Weights of a small class-conditioned image diffusion model.
Training: normuon at rate 0.03, 13200 steps.
Data: trained on stained colorectal tissue patches (NCT-CRC-HE-100K), 149.5 epochs.
Rows from block 2, named by matrix and row number. Rows with one number belong to one neuron. Each number is 128 + 24 x the weight over the matrix's rms, rounded and kept within 0 to 255. All counts start at 0. Numbers have three digits each.
# fc1: MLP up (model.blocks.2.mlp.fc1.weight, 1024x256), inputs 128-191
# fc2: MLP down (model.blocks.2.mlp.fc2.weight, 256x1024, transposed), outputs 128-191
fc1.355:128128128149094187128069128128128128128128128135102128128147128091184128128163128128128128128128128128128128128128128128128074128128159128128157128128128128128128077129128128128064205128128128
fc2.355:128128166128103163128169128128083128123197093128128159075128128128128143128128082128112128128128128128165128128128157128073128128128128128176128170128128128150128128150128128038171128163128128
fc1.356:128128167128128162128128128128128204128128128128128128128128128128168128128092128175128165128128096128128128128128128128100128128128128128128154128153128128128128128128128093128117112075128128
fc2.356:128128100128128128128138104128128128135056141128128128128128112128154128128128168090099128128128174169106128128085153128128163128128128128108128128128128128091090170117115193154067128144128128
fc1.357:128128128128104128128128128128128128128128128128077128187128128075128128128128128128072128094113179128128128128094128128148128128128128175128169128128218128128128128181128128128128128110071128
fc2.357:103128128053128128128177189096109128162128190128128128128062128188128128192128128128114077121128128178089100128128128128128128187128128128108128128128128128098128128033128167168128128140114083
fc1.358:128128128128128128128128128128128093128154178128154128060080070128128128128125128128128128128128128128128128128128128128128128128128128197128128128128128128128128090128128163128128128128128152
fc2.358:087128105128128128128128167175128175128128128128128128128128128128128128128128081215128175128069128055145128128128128097128205128128084128104157128105128128128077128128128128150128128091128128
fc1.359:128155078128128128128128128128152061128071090128167128161128158128128128098128087128128115076128085128128089128128077128094128128128128128128188225128128128128128068126089179128128071128128128
fc2.359:128128128128175169128201201128128128151128128130128128128128128128128128128128128128128128128087089128031128173128077128128128128128128128128128128171128128128128128128144161128158128128066102
fc1.360:090128101128128128128111180128128128128122153128220128128128140128128128128159128128128128128128128128128162128074128080076128197128128099128128074128166128141128079128128128183128128086128128
fc2.360:128128128128128128128127128171102128128128116089092128082128128128128128128128128128114128128128194128128104128171130164153191054128115128123128163128128124128128128128128152128128081128099128
fc1.361:121094128128128128107128077128128080128128053128128128128128169128128163128128128107128171166079128128128084128128128195076128128161178171167128128191128128128155128155128128128128128128075120
fc2.361:128128128128079128128128166128128128128128128211102196191128128128128128128128128128153195108168128128095128128128128128128128128165128088128122062128128128128128128033128141128128128090200128
fc1.362:128128128105128128128128156128128128128128128128128128166128182128128128128081156128128128128128128169128144139128128155128128128185168128128128128128128128128128087169128128128099195128128096
fc2.362:106128128177128128077128128081128192176128128080217128168179079102128152145128056093066128128128128128128128198128128128131163128039071141128044126128128199128154128095128128128128041128128084
fc1.363:128128128128128128092128128202145128128128128100128128128128128128128128128128128128128156128128128128149053069128111128128128128128128128179128128159142128128128198128128128128194119180212128
fc2.363:128128128128128128169128128128155114128128128128128128128128128085069128128124108128156128128128128128128128128091128128128128128128128128154128128128128128128128183128167128128128128128150128
fc1.364:128097134128156128128152128128128128128181149128128128128128128128128070128159128128128169128128128105205128128086128128138128128128128128128128128128128128128128128128128128128128128128091128
fc2.364:128143092128095128128104098128128157128090128128148128128128128051128128128128128170128128128128079165128128128128128128128172128128128128128128128128128088096155128128168128128128128128178128
fc1.365:160128128070128128128115064128128128128128128128128189128128128216128183128167128128128138128128128128128086128181128150086035128128128128128128128181128109128128128128128128128128128128128095
fc2.365:128128128100125128128075128097128128183128128128173128128128128123114128128128128128087128128128128128128163128128084128128128094128094128128128128093128053128128128128104128083128128128202160
fc1.366:128128128128128086064162128128128128172128128128128128128128128128128128128128128128128077128128108128173128128128128128128072150076128128128128128128128128175128124128140128054128128128097128
fc2.366:088128128128143128128128128128128128138128201128097103128168128128093165128128150128128128151128173128128128098128128128128128128083128128083128128128128128128128128128101128090128128128128128
fc1.367:128128128152128128128128128128128100128128128128172128128128153128095128128128128128128128128128192128128184128141128128128128128128128085231114128128128128128106089128128128128128148128128128
fc2.367:175175128128128077128128128108128128128128128128128128128180080128128128099151141159128073128128128128128122128128128128128128128128164128128128128092128128128152128138128128128128128128128128
fc1.368:128128128128128128128128128128128128128128100128128176128100128128079128128128128128128128148129128128128128095201128128119081128128083128128128128128128128139128128128128128128128128090117080
fc2.368:128128128128128128103128128088181128128073128128128128128128128128176083128128128128128048109128145128128128196095128128158128172128128128190128128128128128111128128128128188128128128128128128
fc1.370:128128128128128128128128128154162128128128102128128128128128128128128127128128128128074128128169128092128128128128128128151128128128128122128179128128128128128066128128243091156183128078128128
fc2.370:128128128128128128128128148064128128128072170128128177128128128128211128128160128168128128128072128076128128128207165128053172128128059109128128128128128128128211102160134128128104127128128128
fc1.371:150128149128128128128128128128128128128159128128076128128128128128097128128128128128128168128128112128102128128128086110128128128128128128128076128128111071202128096152128128102128168094128128
fc2.371:092160128128121128128128097128134202128128128128170089128128128128128128094076128128128128128184128128128110128128128128128128128128182128128128184128128141128128154128128128128128161128128128
fc1.372:128128128108128128128153083180128184128103168128128128128128128128128114128128128128128128128105197128128128128128128096084128134128128128164153128128128161128128128193128128128128053079128089
fc2.372:128128187128056128128171128069128018128128050128169066128128128080128128078076162081128128156128000128128076128160128084180075100146128152082128128185087035128128128083128128157063143157128128
fc1.373:128070083128128101075128128180128128159152148128158128128128128128141128128128128128128128128128128128128128128128128128128106128159128128128128128128128128128128128128128128128128128165128128
fc2.373:166128128128051128128128210088128152062128223128157099175128128128128128180128151128128060128148128076128057128138128083128128128128128167080128128128128128128196128128128128128128092128120128
fc1.374:128128200128084119128128128128148128137128053106128128128128128193128128128128128128128099143128128128168154128128128128128103138127160128128181128160080128077128128128089118128128128128149128
fc2.374:181128128138128128128128128190098128138162128128128155128128149099128128128170128128128128128128128163128090128128087128140174128128128128128054128128128128128128128128128128128128128128128128
fc1.375:128140128128128128128128128128128122128128114128147128128185128128128078180128128128128128128108128131157128078166177128176128099128085128159166128128096128128128083128128152128128128109128128
fc2.375:128080128128128128113128128128128128080128145128128128128128164106151128128128128128128128128128128128169128128128175128128175143128128172177128128176128128178128128128128128128128195128122128
fc1.376:128128128148128128128128128128128128128128147128128128128128128128101128164128128128128164161128128128128076128134128090128117133128128128167128128128128128128128128128128128128128124128128128
fc2.376:128128128128128128116128128128128128128128128128121128128128128128128128128128128128128126128160128128128192128128128128128128128061128128079128132075128135128128157128128128128128128128128128
fc1.377:128128128163128128128128128128128128128128128111128128157128128054054128156128128059222128128128178128072124098128128128186128250128135128128128128110128128128106128043090128181133128128154128
fc2.377:110128137128124128159128128128094128128128206128180128228128128128128170176128089128128128128128128128088073164128128058157128128128211128159128096128128158128128128094128165128128128167128128
fc1.378:128058152128169164178084128128080184128128128128128128128183089128128128128128051128082128128080128128128128128128128170166130128128128165128153128164128093128128128128128128128097128066128124
fc2.378:128128128128128128128128079128128128128092128128128128187128128128128128128173128128128156165128128128128128128128074128098128128128128128128128128128128128128128128128128128071128128146128128
fc1.379:128128128128128163128128128166128128104222128128128168128128128121128172128128085128128128141128138128090119144063111128128128128128104128128128063098166122218128110043128153128105128128128101
fc2.379:159163128128128128191128107065153179193128128128187128128128128201128128128128065128128128128128128128202128128128128128091128128128128128128128128128128162128080176128128128128192128162132079
fc1.380:128128128128128168158128128128128128128128128128128128128128128096128084128128167128128128128177128128100128042128128128128128128128128128128128128167128128128128128142128128077128128128128128
fc2.380:128128128160128118128161128159128128128108128128128128128082128128079128128128128128115128128128128128128061145128128128128112111128171128128170128128128100128128128128128128128128128128128128
fc1.381:128128113061128128083128128128128128128128124061128128128128093128128144135128128128128128128128128128128128128128128168128163155128128128174128128157113128054128132096128128128110096128128128
fc2.381:083128068149128128128128128128128174128128179128128128180128160055128146128128128086128128128155128128128128063128178128168128128119128128128128128128080128128132128128128169128128162128082191
fc1.382:128128128128128166164128168128159128128128128128128128128128128128139128128128128128069128206128128128128128128128128128128128180120128128128128128128088128128128179128128128128128150128194128
fc2.382:128133128128128128059128128205047147179094128123128128128110087183146128128128094128128084128128199128128087128128110128128195128237128093128109118128128128128128068128128128107128128128222153
fc1.383:144128128128083100115154128114128128115128108128176128128102128096169128128128209113128128128128128128116128092128103128128064128060128128128128128128114128128128130128128172097128128179128128
fc2.383:128128120128177128066193081100166128128164150189097128174128128052128071128128128148076128128128128078128174128105128128187128082128128128128092128128128096128113128128128100128154128163129128
fc1.384:128128128128086128128128128128128128089128128128128128128128128147128086128128086128128128128128065129128128128128104128128128039128128088128128085128128128144196128128128104128128104128107128
fc2.384:128161128128049128128128128128038128128128128156062128128150128149128128128128128128128126128128128098128177128128128128148128128128128128128128128128128197128128128128128128128128128128128084
fc1.385:128128156128055175165128171178128128128166144082128074128128128128128128202106128128128166128128128128128128128149074128075070128077128162128128048137128128075165128128107128128128128128103128
fc2.385:181128128128128128128128128128128209087150115157065128171098083128128165128128128128092146128057128223084128128128128023052170128071128060128128128128128062128128135068128128098128211128128128
fc1.386:128128128102128128128128128099128060128128156128128128128128128083128128185128128195128128128128128128128128128160128089128151128128128128128128106086128128129128128071183128128128127128128133
fc2.386:128128128128118153128128128147140128128128128128128108128128087163128080093128180128128128128128079155153128093128128128050128128112130128145099170128128128128128128212128106074114128128128128
fc1.387:128128128128167128128128092164157125128128128078128128128112087128128128128128096161128128128128089128158128128153076128128128128128154091084086169168131128128128128128097211171128128128128128
fc2.387:159067128237128128051192128128128128128128147128128128128102128076128128128128128043128179091094128205084128128128178128086128128128085090177128080161128185138158128128128170124128128128128128
fc1.388:128128153122128153128128128128128128128128128128106128128128128090128110128128128133170128128128128128128128165128128146128123128223128128148128128128128128128128159128140106108128128128103128
fc2.388:128065128141094128150128168195147128085138128128079165128128128134119128128128128123128128128128128128128128128128128158128165128048128128128120184128128072105177179151128128159137128128128094
fc1.389:128128128104128128157128128128128128128181100128128114128128128128128128128128128128128128128128113128100128068164128128128128128174128046128128169168128128128070128128088176128101128146128020
fc2.389:128128181128203128128128126081050095128128180128128128128128128128128128128128190128128130128131128128000101128156192128165128166128056209136142128125128129128128128128128064128128141128103128
fc1.390:128111128128128128128128054128103128089115111128052128043128128192128153128154128128128173129128128128206128128128152128160076128140144128128128128152128064128132128128128128128128128128128128
fc2.390:121128128128177128128156128100128128128128128128128128128128128128128128128128128128152128128128165128128062128128128128128128091128128128128128128128128128128128128128128128128128128128104128
fc1.391:128128128128128128125128128128128082205146086128128168128199130128128197128066128128127128074128128128128128128248128128128128128128076128128193128183128128128128043128101128042128106128128128
fc2.391:128128128157128128128128128176128128128128128128128128128128128128128128128176128128128128128111128128128128128128128128170128128128128128128128128172128128128128128103128128128128162128128161
fc1.392:128128128128128153128086127128128128128128128092128161128099128128085082128065128128149128128128128128128128128128147128128128128128128128128128128128127128089128128128128070128128128128128128
fc2.392:128128128128128021128128128128131128148128128128093128128128161128128128128128114088128128128064128128128128128127179096128128128128096128093122128096128196223196078128153112128067128128128128
fc1.393:128128128128128094128128131128128113128143128128128130128128114128128128128128128128152128128128128144128128160128128128128180128128128153171128160128059110128128094128128128132128101084096128
fc2.393:071128094128047128128148174128092128128128128105076128128128128128148128128128151128128128128128161159157128072128193077128128128128128108084128128169198128128128199191099128035191128168128091
fc1.394:082099150128128128128128118082057157128128091087128128128167128157128128128128128128128092128128128128128128128128128128128128064128128128128128128128128128128128128123228128128099128128128128
fc2.394:128128065128106128128128128154096128097054128128110128148128128094128128162122128128128167128128128128128171095128128128128128128128128128157128086128070128128128188180128123175195128116128217
fc1.395:128107128128128128128188128128062128128128128128128128128128184128128081128128128150130128128128128128110121128181128128155128128081128128128094128162155083128128128128088128052128106108128152
fc2.395:128102192128128149150128128128153128136128128128128128162076154128128155075108128128162037128128128128109116128114128128128128128132128128128128128128128182107128128088128128172164117175087161
fc1.396:128128128094120128128128073128128128128128128128163097125128128168128163128128121128128171128128128111128128128083128128160128181128187126128152128128128128110128111071128128128128167180128128
fc2.396:128070128119128128154128128128128128128128128128128128086128128128128128128128128128128128128128087128128128161147128128128128128128128128172128128128101128128128128128128128128128128128117122
fc1.397:128112128128087103142128128063184128128128150128128128128128128128074128128128115128128128151128089128128128128164128128171128053128128152128128128128128128152105128128135128128128128138146128
fc2.397:128128128128128152128128128194128128128128128171128161128128106128114128179128128128128128083128128144099128128113128174128165176100128128104128128128128108060147132199128128128128128086128128
fc1.398:128128128128115174128128128128128128128128128128056128128128128128128128128128160128128133106128128169128162128128128145156128154128106093128128149109128128128072128128128128128096082128128128
fc2.398:128128128128128110128128097128128128103160128128150128082128128100157128128128128128093128128128128128128128128128128128128128128128181128128128128128128128159128128176128128128149128128128128
fc1.399:164128128109128128103128126128128128128128132138128128128100128128128128128128172150128128128162157128084128128128128128128128190128128128128100128128128165128128157102128128157176128128128128
fc2.399:098128128098128128128128128127128128128128128110189128196096123128128128128144128128128091128074128128203128128128128128128128128150128128128128128174128128128142124128128128128083128128128145
fc1.400:128128128064128120063128166128128128128107096128128128128128128170083128128214127177128090128128128087207183128128128128128121171128099128101128128128103128128128176087107128128170169128071166
fc2.400:128128128128164128184128080128030128128172121128128154128128094128192128152128128128161128182128128128128075162128128128128094093185128128142128149128128128128128128128140128128098159128175128
fc1.401:128128088095128128134163130128128128128156128128128128128128128175128128128128159128128128128128128128119128128128128143128079128128085128196128112128128128128128128128128128128128128128147154
fc2.401:128128128128116161128128128128128152128110128128128128128128128088128128128128128128128117128128128128128128128128128128108128128105128128128128128128128160128128128128128128149170158128128128
fc1.402:086162128128128128120128128173128128128128128123128128208128133128162090128107043123128128128128157128128128167128128174166128037167128086128105150133128128083128055128082184085128128128106128
fc2.402:152128084151085128128170165128128128128128128128128128128128081199128128128156128128128128128102114157153107128193128128128188128083128128128128128112128128128128173128128104128128128128128128
fc1.403:128197128128128128116128128128128128088128151128115128128128182128148128162128128128128167116128128078128097128178174128128078128128128128135132078128128128128179014063128128187093128128128107
fc2.403:128150128128128128128128128084128128128160128128128128128128109128128128128128170128205105128128145145094128115067179128113128218084128095178105128138128128128128128163128128189128128128101128
fc1.404:128128128128128128103128128128128128128128128128128128113128128128128128128128078128128128128128128128104128095124128128128128131128128128128128164128128128128128128154128128128128128128175128
fc2.404:128072109088072092128128128128128128128128128128164128128128066128128128128128128138128128128128128128193072128128128128128128128144128128092128128128133128128177128128140128128128128128107128
fc1.405:152128128115128128128080095128128128128128128128128128128128128128128077128128128128128128152128128128128128128128128128128128128128113128119128128128128127128128128128128128121128128128128128
fc2.405:128128128128128128128128144128128128128133128092128128128128128128128166128081128128128128128126128102156155128128128162128128128128171128128128128134128167128070128128128128128128128128105101
fc1.406:128128128128128136128091128128128160128128128128128128128147128128078112128128128128109128095128128128179134128128128128128128128128128128128128128173128128128165124126128181078128128038128128
fc2.406:109128128128128192128128128128154128128128128128155128128092128096128128128115128128128128128128128128128128128128128128128128128128128128128128183128128128166128128128128128128067161175128089
fc1.407:128172128128110128128092126128195128128128128128082132057218178103088128128048128129128128128066128128128075128128128128112157128128078128128148128128128173128128128128128128128128128128128128
fc2.407:071024183128127128128169093118076068128142128164186078128068079180222085128128128096040205128171150173128128128211128128166128128099151149128184110128128103128128128128186128128112128128128128
fc1.408:146128128128128128125128128128173105118128148128143128128128128142167128128146128128128128128128128128106066128128128128128147096052128187128128128128128103128104128128146128128128158066128128
fc2.408:128191128128128128162162128109085091151128128128146128128128056182128128102128054128148156128128128128149128189128158128128095128128128170128128128090128097069083135190169128128175128128128153
fc1.409:128128128128154088128128128128128128128096128128085128128114128128128128128152070128128128200128128128128122178128070128128128128128128095128128127101128169128128128128128090128175128128128102
fc2.409:111128169118128128092128128128169128050128170089157128128128077128128096128128128092128128079145128179128128128128128103125128165188158092128128128128128128128128128097128128128128128128128128
fc1.410:197128128128128164128145088128054081128094159128128128128086128128119182128128128128172128128128128128128128128128128128128128128069128093128128128128100128128128128128113128174128128128128128
fc2.410:128128128128157128128128128128188103128128128097098128128138071128128128099128128128128128138128128128128128120128177128091173167179173149092128128128128128094155128128128128106083060128128152
fc1.411:128128128128128128128128117128128128128098111128070128128128083128128128128128128128128155128068128128189128128128128128128128128128128128128128128128128096128128128128128128128128111128207128
fc2.411:128128128128128128128128128128195128128165128128128128128128169132128128128099106128128128181128131128128128128128128128128128128128128128128128128128128128128128128145128128128156128128128128
fc1.412:155126128072135128128102128128128128128128128128128128128128128180128206128088128167128128076128128128107167112128128128128123128128074128128128128128128128091128128089128128128128128128128128
fc2.412:128128128128128115186128128128176128128128128064128128176094128128128111090128128128159063075128091128128097128128128210114128128128128128128192193128133128139128111128128128128158169085128100
fc1.414:038128065128128128106056107077113043128091128128162128103128128134128128207128181128128093128061148128128128128107128128128091128164128117172128172128128128153128179130171128128128159128128167
fc2.414:162094182128137128168128128128074164128128128088128100128128128128128081128070128242128128128128170128092128128128128128128078138128183128128128128060128128128128128076201128128128128128128128
fc1.415:078209128164140128128128128128128128128128128187128128128128128098128128164203128128128128147128128128128128128044128124128128174128128174128128145128128128128128128083128128128128128128128128
fc2.415:128128128128135128128128164145128128128153128097128128128128128128128128128115128173113155128128128128128128128190128128128128128128128128128128128128128128128130128192128128128128128128091128
fc1.416:138128128185139184128128114122128177128128128128128128128128128128146128128128128128128128085080128128128128128128114128073128128128182128128128128100162128039128128128128128128128128124128128
fc2.416:128122128097151128128128128128155128128128159128128128128128128151128128128128128166128128128128128128128128128176091128128120128149102128116128128090128128128128069128128128128164111128128128
fc1.417:128128128128128128128128128128128128128128128128128128128183128103186128128128103128128176128128128128128128128128128128128128097128124128128147164128128151128164128192128128128106179128128128
fc2.417:128128083087128128128122128073161128128128128115128219128089128178149128175194177128177053128128128098128128128191172128128089128128128128128076097128128128128080128099128128128128126113158104
fc1.418:086081128128128128128128128136128128128166128153128128128128128086100128128128128128128120128128093128176107140116128128128144128128128128154128128128128128128128128128128128128128128128203128
fc2.418:157128128128128078128128128128157128128128128096128128187126132128128128128128128128128128128128128128128136061128169168128128128096128128043128073128128128168083128128150064128050192128128128
fc1.419:128128128128069128128104128128128128128128146128128067151128128128176205128066180128128240128128128158128128128128045023128128178185128128128128097128128128128166128128128128100128128070128146
fc2.419:128128128128170128128128128128128128088128128128151128128128128128128128128107128128128105128128128128128128169097128128097128128098128128128128128128128128128136128128128128128142128108123169
fc1.420:055178106128229128128128128128128117170187179096128128083128067128128128128128128128128128128155102128106171180128059128128128128128160128083128148128164184128176128128078160128049106155128151
fc2.420:128184112128114063145128176128128128108119181185102128141166179128128128128128128059109128163168128138128128070177128128128216170128181048128153128113069128167128181141094128128172128128168168
fc1.421:128080131128112139148128128129128128128128128128104128103123128128128128215128128128128128128128128128128128128128072128128089128128128128128128128128182128128128185153128128128128128156128128
fc2.421:128066128128128128128128128085128081149159128128128128128142128128128128097128128128107128079175175128128120128128154128085128128128180128128128128128083128073128128128128128128128045104128128
fc1.422:162128128128128121128128128128128128128128128128128128046128128128128128199128128128126128076154128128128128128128067070059128139128128076128128128128128128128191128128128198128122128128145128
fc2.422:128128128128128128183128101128128128105161128128128107128128128128128128097128128128128128128128128128128128128128128128128128128128128148128128128115128128128128128128128128128146128128128128
fc1.423:145128128128077039128128128128055128128128162128106193140093071128128183236128128128191165128128128128157099153128138128128128147128083128128128128128128128128128128077128128249128128128128128
fc2.423:128128128128128128128128128128114128128128134128128128128128128128128128128128128128128128128128128128128128128128128128128128128128128128128128128128128128128128128128128128128128128128128128
fc1.424:152128097128150128128101128128128094108169128159095098115128128128149128128141097170128128128172128128100128128185114128091128128128128128062128128128081128076128128158084128128128128128135128
fc2.424:128101143160038176128177056128128103128055128076128128128128128128060091128128128128128128128199150183128128111128061128180128208128079128171128184044124131203128128185128128128128128128128119
fc1.425:112128058128128128128114128128128128128094091128100128117128128128128128128087128128187128128083128128128128128110119146128128168128128121128128128128128128167128128128128128128128128128128128
fc2.425:155128128083128128128128128128128149100157128181153179128116128128128165128128128094128152128128094128128059161128154038128177128128128128128128128128069128128086128128128128128128158195092128
fc1.426:128128086083179129128128142128128128128095093128169128128128128128128128128128128128128128087060134128159160128089087109128128173103128128128128184128133179128128128128128133128163114128177128
fc2.426:098128128128128128128185103093128128088175110128128043091128128179096101128128128087128128186128128101091101079155128073168128056128158128128128128157045087128128128128128072128034108128128096
fc1.427:128128128128128128128128128128128087128164087128128128128128128174128128128063153128181128128128153128151128099128128128128104128117128128128128128128128128128128128128168128128128149128128129
fc2.427:128128157099129128128174086128128168178069128178128128128128128100128128128128128128128128128087165128083128128153164146128128128128128176128128172128128128038128106128128171128128128128100128
fc1.428:128128128128128128128194128128128128073128128084128112128128128128128128128128128107055120128128128128112128128128119128128160128128128128128093128160166128128128128128128128111128170128128128
fc2.428:128128126128179128128098128168128087128128128128128091128128128165128128128091110128128128128128128128067128128128128177128128066128128128128128112080128075128128128083128128128141128086173128
fc1.429:166168132128128128177128128128128128128128128128212033167072128128128128128128128128128109128143181128128128194128129045048109128128236159128079128128128128167128128128128026128128128121128128
fc2.429:128128128128128128128128128128128128128128128128128128128128128128128128128128128128128128128128128128128128128128128128128128128128128128128128128128128128128128128128128128128128128128128128
fc1.430:128128128090128111128128076128128128075128128128128186128128128128091074074128128128128128128128128128128146079128128128128140128158162128128128134128128128128141128151128050166166128073107102
fc2.430:105095161115128128148128156067178128169128096128092162128128128128173128128165175195106128128128151148071128179128105097160128128109116087128132128128128128128167197128106128165128128104160128
fc1.431:160128128128158128128187128128128128128142114128150128128095128156128128128128128128128128128098128148128128073161128128128078128128128128128128128128097134128128051128128128128167128128128128
fc2.431:128128128128085128128128128184146128184128128128084162128128159128087150128128185100128128143150162089146140128128179128128128128128170129128112191128128128063128128155128128128128128128107072
fc1.432:116128128128128128128102113128128128128156128128128146128152128128128128128128128128095128128128159128128128128128128128128128128128128128111128128128128118128128128128128128128179106158128128
fc2.432:128128151152118128128164128128105128128128158128128062128074128128128128085102140090170128128128160128128147128070128128050066128128161114157095128128128128131128064128128128128128149128128128
fc1.433:128189128093140128128128128128128102128128128128089094169128149095079128128128128128075128128104128128128167128128086128138085155128128188128128128101128128128128128168161128172169128128128128
fc2.433:073104128174081115128155128128108091128198082128205128128194128128147150130218128189050128128150151088227095128128128164178167128178128148055068074128128128169213128184238211166107140128128128
fc1.434:111128128128103128128186128151128128150190128128106128128120128137154128128128160087118128128128128128184094128128128128128128082149146128068080128128191107123164140128080128226078128116128093
fc2.434:128090199128076128056128128128128155128119094128082158128128128128147128128128128086128144087128128128158089128128128128137128128168095059098128128085128128128128128128078128141203128128128172
fc1.435:148128128128128128105128128128205119102128131078128184106084112128128128155101068170128128128128145163128128128128128128128128096128178031128128128128128128128128128128128176128128128128128128
fc2.435:098128128128190125128196212190128194162180128179115089128128084128128128128153162128154128128128128128128128042128128144128151128128128188093093128090128148158128156128176193180128128128094088
fc1.436:168128128128128128128128086128128128128128128128128124128128128128192128128128106128072165128179128121128128128208128128128128128128128128128128128128128113128147112128128090128128128097128128
fc2.436:128128128143128128128128128128128128082128128128128128128052086128128128128128128128128128128128183128128128128128128174090128128128128128128128128128128128128128128148128128128128128131076128
fc1.437:128128128066128128128128128128128128128169128091128128128128128128128128131128147128128128128128128128184128128128128128128128128126128145161128195128128128056163112128127128128128128084128128
fc2.437:128128128128111113128128128128128170128128128128128128128104128128128128128128128153128128128128128128128128128128128128128128128128128128128128068128154128128128128128128128128128128128128128
fc1.438:128128177128128128128100128128128102128128156128128128128128128128128128128194128128128128128184080079128176128128094128128128163101128153128128128128128128108128128128066128128103128128180149
fc2.438:128128128128128128067201113128128128024128086128128128141128066149128128027128128097128187128100057069128128125058168128128193104182128223128071153128128085180128128009128128092156149128127128
fc1.439:103128128062128128128128091162175128078128128128128128178190128128104158128106128128128128128128128128128096158128145128128153128128128128115128128128128128128128128103128128177128128119128128
fc2.439:136068128159172095128128128017128128076128128128111111098092101128151117172160128168108128128157128128128128158151075128125128128128199107161203175101062128128128128079128128128128128128128128
fc1.440:128128128128128128128128128218153128128179128128128133075128128106106164128128194157128105128128128128116178128128128117128128128128128174086128168182128128099128086128071169128128128128117128
fc2.440:179128149128122140128128131081084128128128128128114143128128128180128128153128154087197202186128128128178128112071128128128128165128047128164128078128161031128178128128128128139061083128128128
fc1.441:128128128128128128128128128128128128128109128128128128128128135128128128128128128128128128128185128061128128133207128128128128116128115128144066128128128128128128128128146128128128128128128128
fc2.441:109128128128111128128128128128128128128128128128128128128128128128128128128128120128128128128128134128128128128128128128128128128122128149128128128128128158128122128162128128128128128128128128
fc1.442:128128128128128073128190168128128128166077128159128128128064128195141128114190109128128128128128128128128128133128128128128128128128128128128128128128128139128128166128128128220142128128158128
fc2.442:143128175128128165128128128128128128128204139059086128128128128091087128128128128128128128128128128128054128128128105059128128161128128128128128128128072086128128128128128128069128107128067128
fc1.443:128128128128128195128128128128168157128128052128128097128178128128104140128111199128128128128128056128128123173128189128167079128128128128128165128143128194128063128128128054166149117152087065
fc2.443:128128128098128128128128132128128084128175128128128128128128128098128128128128128128128128121128128128125128128152128128067128128168128128128128128128128128128128128128128128128141128128128128
fc1.444:128095128128119063128128095190128101128198128128128194128128198184128090128075128128128106128128128128081128102128094128128128128128128128128128128128128128128128128128128186128128128128128128
fc2.444:095173128092167128128128176128128128128092103128128128071128128128108128082128128128128159128128171128126164128128148128128154138128128128082128128128128128128128128128128106128083128121128128
fc1.445:166128128128128169128128128128163128128175128084128154128128128128128128128128128098128128198128165128082128128128128085128128166128092128128128128128128068128128128128128128128128128067145128
fc2.445:128128128128079128128128107082128128128128208128128128128128083128128128128128128128128128128128128128161128128103182162128128128128140128187166153128109128128151128128147164128128161124128128
fc1.446:130128128128128103128092156128128128128128128160151128180129128128128184128111128120077128180128161148128129159128128128128098162128136128156128128047071128128128128072128106128128172096105113
fc2.446:128128172128128128128127092128128208172128128087128136202128128128128128171128123128128128128128128128180128049092128128084128128128133071128128128128128128128168109144128132128107086128128128
fc1.447:128154138128128128128128128100128128128128128128162071128128128128154128128128128152155147128128128189128096145072128173128128128178128144128095128159128128128128199074156128150049128128128128
fc2.447:128076128128128128128128128162105128128215128128118163128128128128146128128128128128128086188128128237074128128128128128190128128128128077128073128216128128128128128128160128128152128128128067
fc1.448:154128128081183128128074128128128128128089128128154128128128128128128128144136128128061128128128113128139128128151128092128128128128105128128133128106128128128128128128145128128093128128193128
fc2.448:128073128128119185128128128128128128110128077074128134189128128128128128128149128101128128070128128155128148128029188098128115088128128128179033077128128137145128090163128128042210096128128101
fc1.449:128135128128128128128128128128128128086128110128090150128128128128128128128128171128128128128128128128071128128128107128128128128128128128128128097173200128128127128128157128128128128128154128
fc2.449:080128128128156128128170128128128128128128128128128119168128128128106128094128128128128128128128128185128128101128128128128116128128128128128128128128128128128128128128093170128128128128128128
fc1.450:128128128128159128125128174193128165141154128128214128128128093128144128128161128128128128128128128089128128128128128128128133128128128128202128128128128128128128128128128128158128128128099160
fc2.450:128128128128128128128128128128128128144128128128128128128128128128095128128128128077146128154117167128128128128128128115128128128128095128081173060128128128128111105128128128128128128128128128
fc1.451:128128128175128158128128128188128128106093170128134142159099128128128178075174128142128128128150128128158128128128128121128128101153128128128128128128128087128128128128165089128128128128128128
fc2.451:167128128128128128128145056128128128128128128128128128128192128128113128128128078128128128128128128174128093128128090142128128117128128179128094128128128128128128142114128197149128207128128128
fc1.452:128110199096128128114128128128099094128093128185128128089166136128128128128128128128088087128151162128140128128221144128128128128128128150128128093128128128146135128070120096128128185128128128
fc2.452:128167128128128128128128128128095068128128202128128067128128128128128128128171128128113128128128128128128166128128128128211128128128128128128128128128128128128128128128128128170124128128128128
fc1.453:128128128091092188128128128128179128128128128128128128128036128128128120128128161088128128128128128128128128116158100128128092147128128128138154117128128128128128128162160128143128128128137057
fc2.453:128128083168075105128128128128128166077128128128128128128128150128128128128128101128112128128128092128070128128128164128128128128128128128128128167128128128158128128128150128128128158131128128